python train.py --image_size=48 --loss="softmax" --text_encoder_bias="qkv" --text_encoder_positions="learned" --init="xavier_uniform" --residual_init="none" --beta1=0.95 --max_precond_dim=1024 --adamw_lr_other_params=0.0016 --max_grad_norm=5.0 --weight_decay=0.1
Rows from block 6 of the image encoder of a small contrastive image-text model, named by matrix and row number. Rows with one number belong to one neuron. Each number is 200 + 40 x the weight over its row's rms, rounded and kept within 0 to 999. All counts start at 0. After the name is the row's rms in percent of the matrix's.
After each neuron's rows are labels from the 100 images, of 14848, where the neuron reaches its highest value: "patch colour" is the nearest of a few named colours to the mean colour under the peak; "top examples" is what is common among them. Only what is clearly more common there than usual is listed. The data: photos with spoken descriptions (Open Images, Localized Narratives). In brackets: how many of the 100, against the usual share in percent.
# fc1: MLP up (encoder.blocks.6.mlp.fc1.weight, 1152x384), inputs 154-230
# fc2: MLP down (encoder.blocks.6.mlp.fc2.weight, 384x1152, transposed), outputs 154-230

fc1.343,103,136,235,207,227,255,249,224,206,192,170,193,251,135,184,163,144,263,191,210,201,278,223,200,179,200,180,242,230,207,237,192,152,219,192,204,150,266,214,226,181,283,184,174,182,199,230,207,242,208,212,240,208,192,279,200,190,130,235,193,200,191,195,187,176,315,238,129,148,167,166,212,235,206,185,255,237,215
fc2.343,100,246,178,227,171,177,234,227,231,303,223,186,187,193,155,213,233,163,184,173,173,150,283,240,124,81,225,145,294,200,223,206,191,155,224,228,229,189,254,164,268,193,255,181,148,175,171,212,174,189,153,276,259,187,200,146,137,121,166,159,241,266,276,233,226,139,212,147,173,195,204,199,220,237,223,217,153,212
patch colour: white (59 vs 5.4)
top examples: text has "sky" (52 vs 24.6)

fc1.389,097,198,193,193,247,196,191,193,132,226,208,142,225,124,210,309,178,282,126,188,179,194,252,185,130,228,150,175,226,264,98,193,162,173,165,232,224,216,173,223,243,200,151,149,202,267,221,108,196,195,187,176,236,204,155,217,279,194,165,269,184,283,217,295,201,153,184,219,226,157,198,206,222,218,256,156,162,236
fc2.389,103,154,128,243,241,188,213,138,201,231,231,179,176,182,254,156,172,211,194,134,174,266,162,141,122,127,222,188,224,169,209,247,241,183,190,170,162,103,208,106,157,280,196,164,172,147,163,215,219,185,187,264,151,149,158,233,216,255,207,200,238,212,176,260,197,161,219,134,184,208,171,197,187,210,256,184,231,193
patch colour: white (38 vs 5.4)
top examples: text has "trees" (77 vs 27.3); text has "sky" (70 vs 24.6); text has "grass" (33 vs 9.7); text has "water" (31 vs 8.1)

fc1.87,093,238,141,248,272,173,227,260,158,148,166,218,228,155,277,124,219,168,183,209,218,199,203,148,178,206,145,201,254,217,196,284,238,296,161,184,168,202,121,212,215,231,170,204,205,260,271,201,167,257,195,322,159,165,211,180,202,195,218,198,252,195,196,124,148,217,239,219,234,219,250,201,219,213,138,231,237,153
fc2.87,088,196,194,215,233,222,144,203,152,121,183,242,147,171,139,170,212,228,212,227,220,184,154,205,188,204,172,221,261,226,155,121,162,230,146,215,129,218,141,225,231,171,181,210,165,206,203,239,232,221,190,188,251,262,231,180,196,201,214,208,214,215,222,127,266,225,257,276,155,193,195,274,207,245,228,157,210,237
patch colour: brown (60 vs 32.6)
top examples: text has "people" (57 vs 22.3); text has "sitting" (39 vs 15.1); text has "chairs" (28 vs 6.7)

fc1.105,104,153,195,188,212,157,161,127,228,164,209,187,230,122,219,194,181,132,197,205,165,117,208,173,210,152,292,219,213,273,208,190,164,184,150,219,166,189,151,183,196,156,152,187,202,185,186,200,182,220,173,260,261,217,181,126,142,87,189,226,169,154,279,135,233,247,263,199,215,236,217,221,256,187,216,217,231,203
fc2.105,101,123,243,206,164,236,158,236,233,146,179,126,226,182,247,221,275,172,147,207,295,270,200,150,190,198,147,216,205,185,183,212,177,187,181,238,289,224,114,216,188,230,173,162,118,131,178,240,275,244,185,171,231,149,162,145,197,222,231,173,229,195,201,217,198,230,176,220,151,164,267,144,119,246,179,159,245,184
patch colour: brown (61 vs 32.6)
top examples: text has "wall" (48 vs 20.1); text has "wearing" (35 vs 12.4); text has "man" (31 vs 12.1); text has "two" (30 vs 10.9)

fc1.293,104,209,237,206,255,185,168,214,268,295,251,283,180,163,186,159,288,239,213,269,185,219,203,138,229,132,173,162,156,143,175,216,204,223,187,220,224,241,154,175,186,259,223,164,243,237,180,190,199,268,105,195,193,228,167,190,207,197,157,240,211,263,189,251,176,254,243,236,216,153,194,218,183,169,207,264,234,58
fc2.293,106,205,201,216,220,244,192,202,227,173,172,193,174,175,203,218,222,144,221,114,260,166,200,199,178,252,211,172,207,227,136,202,198,130,127,265,219,181,188,207,120,145,123,232,210,203,104,183,215,175,156,255,176,119,168,150,317,207,222,221,225,216,197,255,249,204,218,258,157,206,174,231,114,162,262,172,200,222
patch colour: white (30 vs 5.4); pink (26 vs 8.7)
top examples: text has "sky" (77 vs 24.6); text has "trees" (72 vs 27.3); text has "clouds" (35 vs 4.2)

fc1.357,095,237,191,197,190,197,165,139,165,220,169,201,193,179,174,209,244,169,142,165,210,212,208,214,217,287,164,184,147,151,177,171,260,243,272,145,195,172,198,190,195,186,188,212,163,236,208,218,231,151,193,189,193,127,158,237,205,220,158,197,241,201,234,251,168,182,152,191,212,210,217,221,228,277,197,287,187,221
fc2.357,102,213,167,215,190,175,230,240,258,265,185,254,223,143,201,221,152,205,156,241,225,210,238,174,223,183,139,177,255,254,189,225,116,222,186,184,215,220,263,217,217,220,263,239,190,203,198,195,175,219,301,214,232,220,171,158,162,207,237,175,205,176,204,245,179,121,300,206,207,161,150,222,197,260,183,240,172,226
patch colour: brown (67 vs 32.6)
top examples: text has "trees" (58 vs 27.3); text has "grass" (50 vs 9.7); text has "sky" (50 vs 24.6); text has "plants" (31 vs 9.8)

fc1.14,099,226,236,189,193,195,187,186,164,219,168,224,172,212,215,230,106,304,180,174,173,165,205,188,163,217,225,254,142,202,223,174,215,213,131,193,155,164,158,175,193,243,206,68,193,252,103,203,181,203,193,236,228,137,126,192,204,178,149,218,177,244,216,234,160,199,238,155,159,153,214,178,235,192,250,182,106,197
fc2.14,092,264,183,248,149,157,269,207,197,197,175,202,163,146,181,195,211,151,215,236,187,192,186,220,248,177,227,216,88,119,174,237,200,210,182,179,198,180,120,193,162,210,167,255,245,122,193,269,188,164,169,152,243,253,168,234,180,172,125,255,229,196,152,204,169,225,170,261,168,180,232,178,173,243,221,170,215,208
patch colour: pink (25 vs 8.7)
top examples: text has "woman" (34 vs 8.9); text has "man" (29 vs 12.1)

fc1.551,098,222,184,228,213,192,140,313,274,218,241,216,174,208,232,190,138,192,108,201,165,288,281,127,205,219,171,176,174,228,229,211,207,200,153,167,109,212,159,218,166,207,226,240,192,171,184,144,174,174,199,257,257,251,193,253,220,164,247,235,188,160,199,183,175,215,186,221,155,246,169,221,279,172,169,247,134,250
fc2.551,098,183,252,167,121,162,195,159,245,217,196,150,179,190,178,165,147,191,203,229,223,192,132,167,198,232,275,219,158,208,123,172,171,176,248,236,209,198,172,231,162,240,226,254,180,204,217,221,250,200,196,195,268,239,246,236,219,166,215,183,267,158,226,142,190,281,147,217,245,176,212,178,277,133,175,80,175,196
patch colour: pink (26 vs 8.7)
top examples: text has "table" (31 vs 12.9)

fc1.542,098,189,284,256,217,174,177,186,171,224,158,242,212,212,249,121,205,247,136,187,160,227,143,139,201,210,203,152,144,187,201,218,231,143,174,252,164,183,169,241,221,219,144,164,161,162,177,188,253,269,151,284,215,252,237,232,228,165,250,196,130,260,177,138,189,218,241,178,190,127,179,216,261,176,141,205,211,198
fc2.542,099,191,174,221,252,246,200,232,200,276,206,243,230,131,217,210,163,212,207,190,178,290,248,197,245,193,222,166,169,197,104,174,216,195,271,227,202,193,151,214,220,183,235,275,125,204,207,193,212,192,243,139,240,225,152,90,154,244,175,284,208,228,183,290,189,216,218,194,156,217,115,135,275,213,160,186,230,226
patch colour: pink (33 vs 8.7)
top examples: text has "woman" (31 vs 8.9); text has "wearing" (29 vs 12.4); text has "two" (27 vs 10.9)

fc1.179,096,196,215,214,215,186,111,229,155,229,142,217,172,143,145,162,215,127,196,263,260,160,195,189,197,192,207,190,225,260,246,172,242,222,201,229,243,176,165,206,160,207,166,350,190,266,234,214,229,177,210,216,210,261,173,163,229,210,198,180,176,222,202,187,201,196,178,169,190,147,224,278,214,173,174,237,285,232
fc2.179,094,141,171,118,211,192,194,197,159,140,242,233,190,226,177,207,162,250,233,155,220,193,260,182,190,271,226,100,223,253,184,200,245,141,186,164,224,141,209,201,102,233,208,262,181,202,286,249,182,168,265,184,181,258,213,223,207,188,225,227,219,181,265,229,281,138,77,276,270,259,216,201,198,262,259,192,183,219
patch colour: white (25 vs 5.4)
top examples: text has "sky" (57 vs 24.6)

fc1.95,103,204,151,189,139,235,197,178,125,247,194,184,142,191,211,212,231,193,222,185,235,127,201,196,232,265,263,150,168,252,229,135,111,192,267,233,212,209,177,233,178,284,185,257,121,210,153,254,168,240,219,225,274,202,212,160,219,149,131,245,219,259,179,197,192,184,220,225,219,165,202,218,147,194,114,159,232,177
fc2.95,105,169,247,225,242,223,245,218,238,247,176,227,153,186,207,214,157,137,216,142,178,159,156,166,243,149,230,250,171,192,251,227,240,235,200,246,247,213,261,186,221,128,141,130,201,168,203,282,159,234,115,202,95,348,201,213,184,172,161,174,205,202,196,154,153,229,191,172,184,128,176,172,164,206,209,201,190,229
patch colour: black (33 vs 12.5)
top examples: text has "wearing" (36 vs 12.4); text has "woman" (26 vs 8.9)

fc1.263,095,257,160,208,213,182,162,228,181,268,231,169,205,204,186,198,166,253,236,237,113,198,319,192,234,254,222,206,218,190,184,257,259,185,200,150,227,192,252,133,170,171,233,143,169,191,255,123,194,248,163,200,270,188,142,247,151,208,227,165,250,225,160,247,185,200,174,246,189,217,197,193,177,263,232,120,233,233
fc2.263,097,188,222,215,242,226,210,165,193,115,148,227,178,152,163,151,267,213,212,173,199,187,197,244,122,127,210,231,110,189,213,199,226,194,243,208,252,145,166,174,183,125,177,230,162,202,223,217,227,155,195,219,221,168,182,277,209,163,173,209,131,179,203,233,241,298,196,331,244,154,175,136,155,132,157,177,198,195
patch colour: red (26 vs 0.4)
top examples: text has "red" (28 vs 3.8)

fc1.333,106,126,203,163,138,211,169,172,186,208,174,171,154,182,180,170,197,136,162,194,223,252,170,187,278,195,116,153,215,278,255,251,267,214,186,94,164,210,145,147,151,219,144,238,211,279,246,169,208,161,207,156,232,207,186,174,188,131,154,209,153,130,188,202,243,201,122,182,196,195,270,218,225,167,164,201,140,204
fc2.333,096,207,189,200,173,174,149,220,198,159,203,200,211,250,247,218,194,233,225,200,301,218,186,113,196,261,142,155,166,199,246,268,170,243,216,160,254,157,207,206,184,138,86,231,175,233,243,177,154,235,164,171,164,175,211,211,253,195,137,196,128,194,174,158,219,161,236,175,191,259,184,189,176,184,188,205,190,244
patch colour: pink (26 vs 8.7)
top examples: text has "wearing" (32 vs 12.4)

fc1.520,106,196,202,258,140,231,195,227,293,230,192,137,258,203,191,239,248,179,234,217,184,250,202,192,200,200,211,233,203,197,155,185,262,244,208,208,149,215,190,216,218,183,231,205,175,207,212,179,209,285,220,155,170,176,252,188,193,245,187,179,252,208,192,236,250,232,245,183,193,169,150,248,125,156,211,177,208,250
fc2.520,109,239,203,191,188,234,99,177,169,213,238,180,204,245,174,197,192,218,186,170,267,193,195,215,182,161,239,163,155,217,187,196,154,234,205,205,168,119,139,222,172,157,166,189,114,168,226,248,230,176,189,238,281,151,280,232,186,169,186,182,252,198,171,258,209,240,162,170,270,177,200,220,222,239,169,276,184,283
patch colour: black (39 vs 12.5)
top examples: text has "standing" (55 vs 23.4); text has "wearing" (29 vs 12.4)

fc1.111,107,167,189,239,220,178,263,175,100,154,155,235,247,196,209,220,173,213,233,168,162,166,224,220,223,151,169,192,162,241,233,259,212,217,186,234,101,259,138,188,224,189,167,268,180,217,153,228,104,134,231,167,181,212,156,217,201,186,164,254,160,279,229,241,189,216,201,196,202,133,214,190,199,288,190,186,240,193
fc2.111,113,187,193,290,238,277,210,248,167,188,149,203,265,225,167,185,199,212,179,211,167,210,168,202,170,227,190,222,189,184,236,273,212,209,234,305,209,140,253,170,213,256,177,225,98,140,202,247,119,162,229,172,195,209,152,229,209,218,274,187,183,232,132,220,215,198,148,71,193,241,196,115,194,259,224,128,163,205
patch colour: white (44 vs 5.4)
top examples: text has "sky" (82 vs 24.6); text has "trees" (62 vs 27.3); text has "buildings" (41 vs 11.1); text has "road" (31 vs 8.1)

fc1.640,097,258,211,188,140,204,175,171,202,280,259,126,237,230,145,201,196,256,244,231,233,169,250,152,286,270,247,150,147,203,253,245,223,280,155,246,221,221,176,280,151,159,212,155,204,250,229,184,206,160,231,225,229,220,168,205,280,158,267,125,153,229,193,244,114,110,190,237,157,298,176,182,224,152,125,216,223,183
fc2.640,100,171,225,155,213,180,202,200,149,215,189,213,211,144,255,221,186,202,134,296,167,298,189,172,141,151,223,199,278,237,258,178,210,175,210,208,196,211,245,136,248,188,220,302,191,246,227,213,194,228,220,216,265,246,149,266,216,186,262,167,223,201,222,175,215,168,219,279,198,162,186,142,193,213,155,208,174,181
patch colour: white (62 vs 5.4)
top examples: text has "sky" (77 vs 24.6); text has "trees" (61 vs 27.3); text has "buildings" (33 vs 11.1); text has "plants" (25 vs 9.8)

fc1.637,098,219,247,199,193,105,267,194,247,238,184,252,153,247,168,201,231,225,249,237,250,198,202,181,261,260,206,156,253,204,233,240,266,190,175,185,156,193,226,252,173,151,166,222,151,200,158,114,144,218,162,168,234,252,250,207,171,128,242,208,212,171,175,206,161,296,213,199,165,231,173,264,239,198,210,258,193,124
fc2.637,103,264,211,188,138,246,180,184,203,170,247,175,230,191,130,201,192,205,128,192,209,244,98,185,124,198,249,187,206,177,170,198,200,193,197,62,157,203,294,103,186,162,244,208,178,203,204,280,267,163,179,190,87,111,233,198,227,255,195,179,190,246,229,188,278,240,208,250,151,222,166,166,177,202,142,213,223,231
patch colour: white (28 vs 5.4)
top examples: text has "sky" (76 vs 24.6); text has "trees" (74 vs 27.3); text has "buildings" (32 vs 11.1); text has "plants" (27 vs 9.8)

fc1.311,095,166,177,154,248,166,182,245,150,251,176,216,182,141,214,163,179,211,238,202,240,188,257,230,207,198,208,249,226,237,224,227,180,162,176,199,161,152,168,74,230,170,222,179,171,256,145,254,194,248,220,239,197,165,272,233,251,136,177,241,243,261,251,220,131,211,302,241,171,195,244,169,133,165,125,196,158,188
fc2.311,101,242,183,209,198,143,188,202,222,176,235,178,207,287,108,243,174,209,189,248,199,174,141,175,190,179,150,239,199,257,177,264,234,236,207,216,242,168,145,225,232,144,170,276,177,104,172,212,186,201,238,198,238,208,190,143,164,181,186,193,189,197,206,207,232,191,255,209,221,289,197,212,236,178,214,221,170,233
patch colour: brown (64 vs 32.6)
top examples: text has "people" (73 vs 22.3); text has "standing" (58 vs 23.4); text has "few" (39 vs 14.8); text has "them" (28 vs 6)

fc1.363,095,160,182,203,133,146,203,209,184,235,178,228,256,171,224,205,181,219,177,222,237,257,258,187,220,210,205,233,182,185,150,204,219,207,200,185,165,219,210,255,145,248,170,201,211,235,183,188,177,121,124,192,134,236,172,260,212,227,112,186,126,192,267,286,172,259,220,168,215,181,245,218,195,239,100,219,228,220
fc2.363,091,232,268,204,152,219,235,197,179,242,196,279,215,206,184,244,162,237,168,223,209,149,206,176,170,152,177,147,198,187,227,232,158,200,180,249,221,169,222,203,227,138,158,157,163,194,223,204,259,164,160,224,220,127,251,153,194,158,234,230,180,185,195,229,184,277,231,122,126,187,148,192,191,215,216,150,199,142
patch colour: white (42 vs 5.4)
top examples: text has "sky" (77 vs 24.6); text has "buildings" (42 vs 11.1)

fc1.122,096,159,238,178,238,235,154,225,177,189,169,290,170,237,123,212,172,224,168,222,207,148,167,128,248,200,206,222,190,169,227,209,174,265,163,223,249,164,151,184,236,191,191,171,242,202,184,171,177,173,192,143,164,201,255,303,192,152,240,247,166,129,211,224,192,246,227,222,166,175,205,193,200,235,236,180,147,182
fc2.122,098,172,265,197,194,122,123,260,203,181,170,197,182,136,171,213,135,191,189,205,170,227,211,206,186,253,204,212,138,193,134,306,213,163,172,182,151,197,206,176,166,198,188,246,249,161,181,178,171,253,249,238,130,184,260,258,165,282,196,152,162,236,133,166,188,173,230,153,165,215,208,238,180,200,116,204,197,176
patch colour: white (35 vs 5.4)
top examples: text has "sky" (61 vs 24.6); text has "trees" (56 vs 27.3); text has "buildings" (27 vs 11.1)

fc1.25,098,201,140,185,156,144,132,254,193,156,167,161,175,280,124,181,108,180,157,223,215,216,222,202,244,187,228,162,216,137,251,142,192,207,191,142,207,248,167,157,168,228,230,85,194,221,235,243,272,223,176,187,209,187,133,188,236,177,208,188,182,227,154,242,152,194,152,246,194,267,276,188,224,259,202,219,184,213
fc2.25,097,167,221,253,196,254,215,208,192,189,176,169,196,180,210,152,195,290,171,219,154,163,204,145,245,167,186,203,146,169,194,215,219,200,175,229,198,179,131,173,232,157,193,238,245,168,200,161,270,165,277,193,198,247,156,248,229,246,159,225,190,255,140,186,137,238,173,225,246,205,164,129,252,151,132,142,205,175
patch colour: red (29 vs 0.4)
top examples: text has "holding" (36 vs 16.4)

fc1.504,100,243,167,178,215,178,188,205,203,232,189,198,210,167,288,191,239,207,236,206,251,233,194,221,211,213,255,240,214,222,166,250,165,191,196,190,220,271,225,184,112,169,215,214,234,209,218,147,202,200,144,251,196,201,207,165,149,163,216,176,162,273,174,186,175,110,266,211,215,192,279,228,177,203,143,222,185,249
fc2.504,103,142,239,192,194,211,277,221,223,237,181,216,146,188,172,177,183,170,149,251,153,203,160,167,219,188,153,239,298,204,190,258,251,189,186,195,212,175,303,162,207,177,220,174,207,212,218,244,269,190,216,197,174,278,190,207,222,210,161,196,234,235,193,193,237,165,193,181,177,231,240,212,232,247,216,245,188,186
patch colour: white (50 vs 5.4)
top examples: text has "sky" (58 vs 24.6)

fc1.560,097,219,131,297,164,254,303,139,243,204,187,214,200,206,178,238,235,229,122,175,160,207,184,169,246,261,210,242,188,206,214,167,209,136,184,210,125,247,213,172,244,194,247,211,200,187,270,240,224,171,218,242,150,161,155,224,214,171,182,207,220,267,165,140,202,197,168,166,107,236,207,184,205,214,151,222,198,234
fc2.560,101,189,176,206,173,206,198,159,129,263,223,204,212,224,232,217,246,281,168,165,158,189,184,215,177,210,216,251,182,190,147,161,191,191,229,187,272,235,240,161,225,165,207,214,120,153,193,310,199,118,243,162,226,252,213,206,186,228,196,194,309,241,207,174,198,179,180,217,209,217,208,191,164,210,214,158,182,161
patch colour: white (41 vs 5.4)
top examples: text has "sky" (71 vs 24.6); text has "buildings" (34 vs 11.1); text has "building" (25 vs 8.5)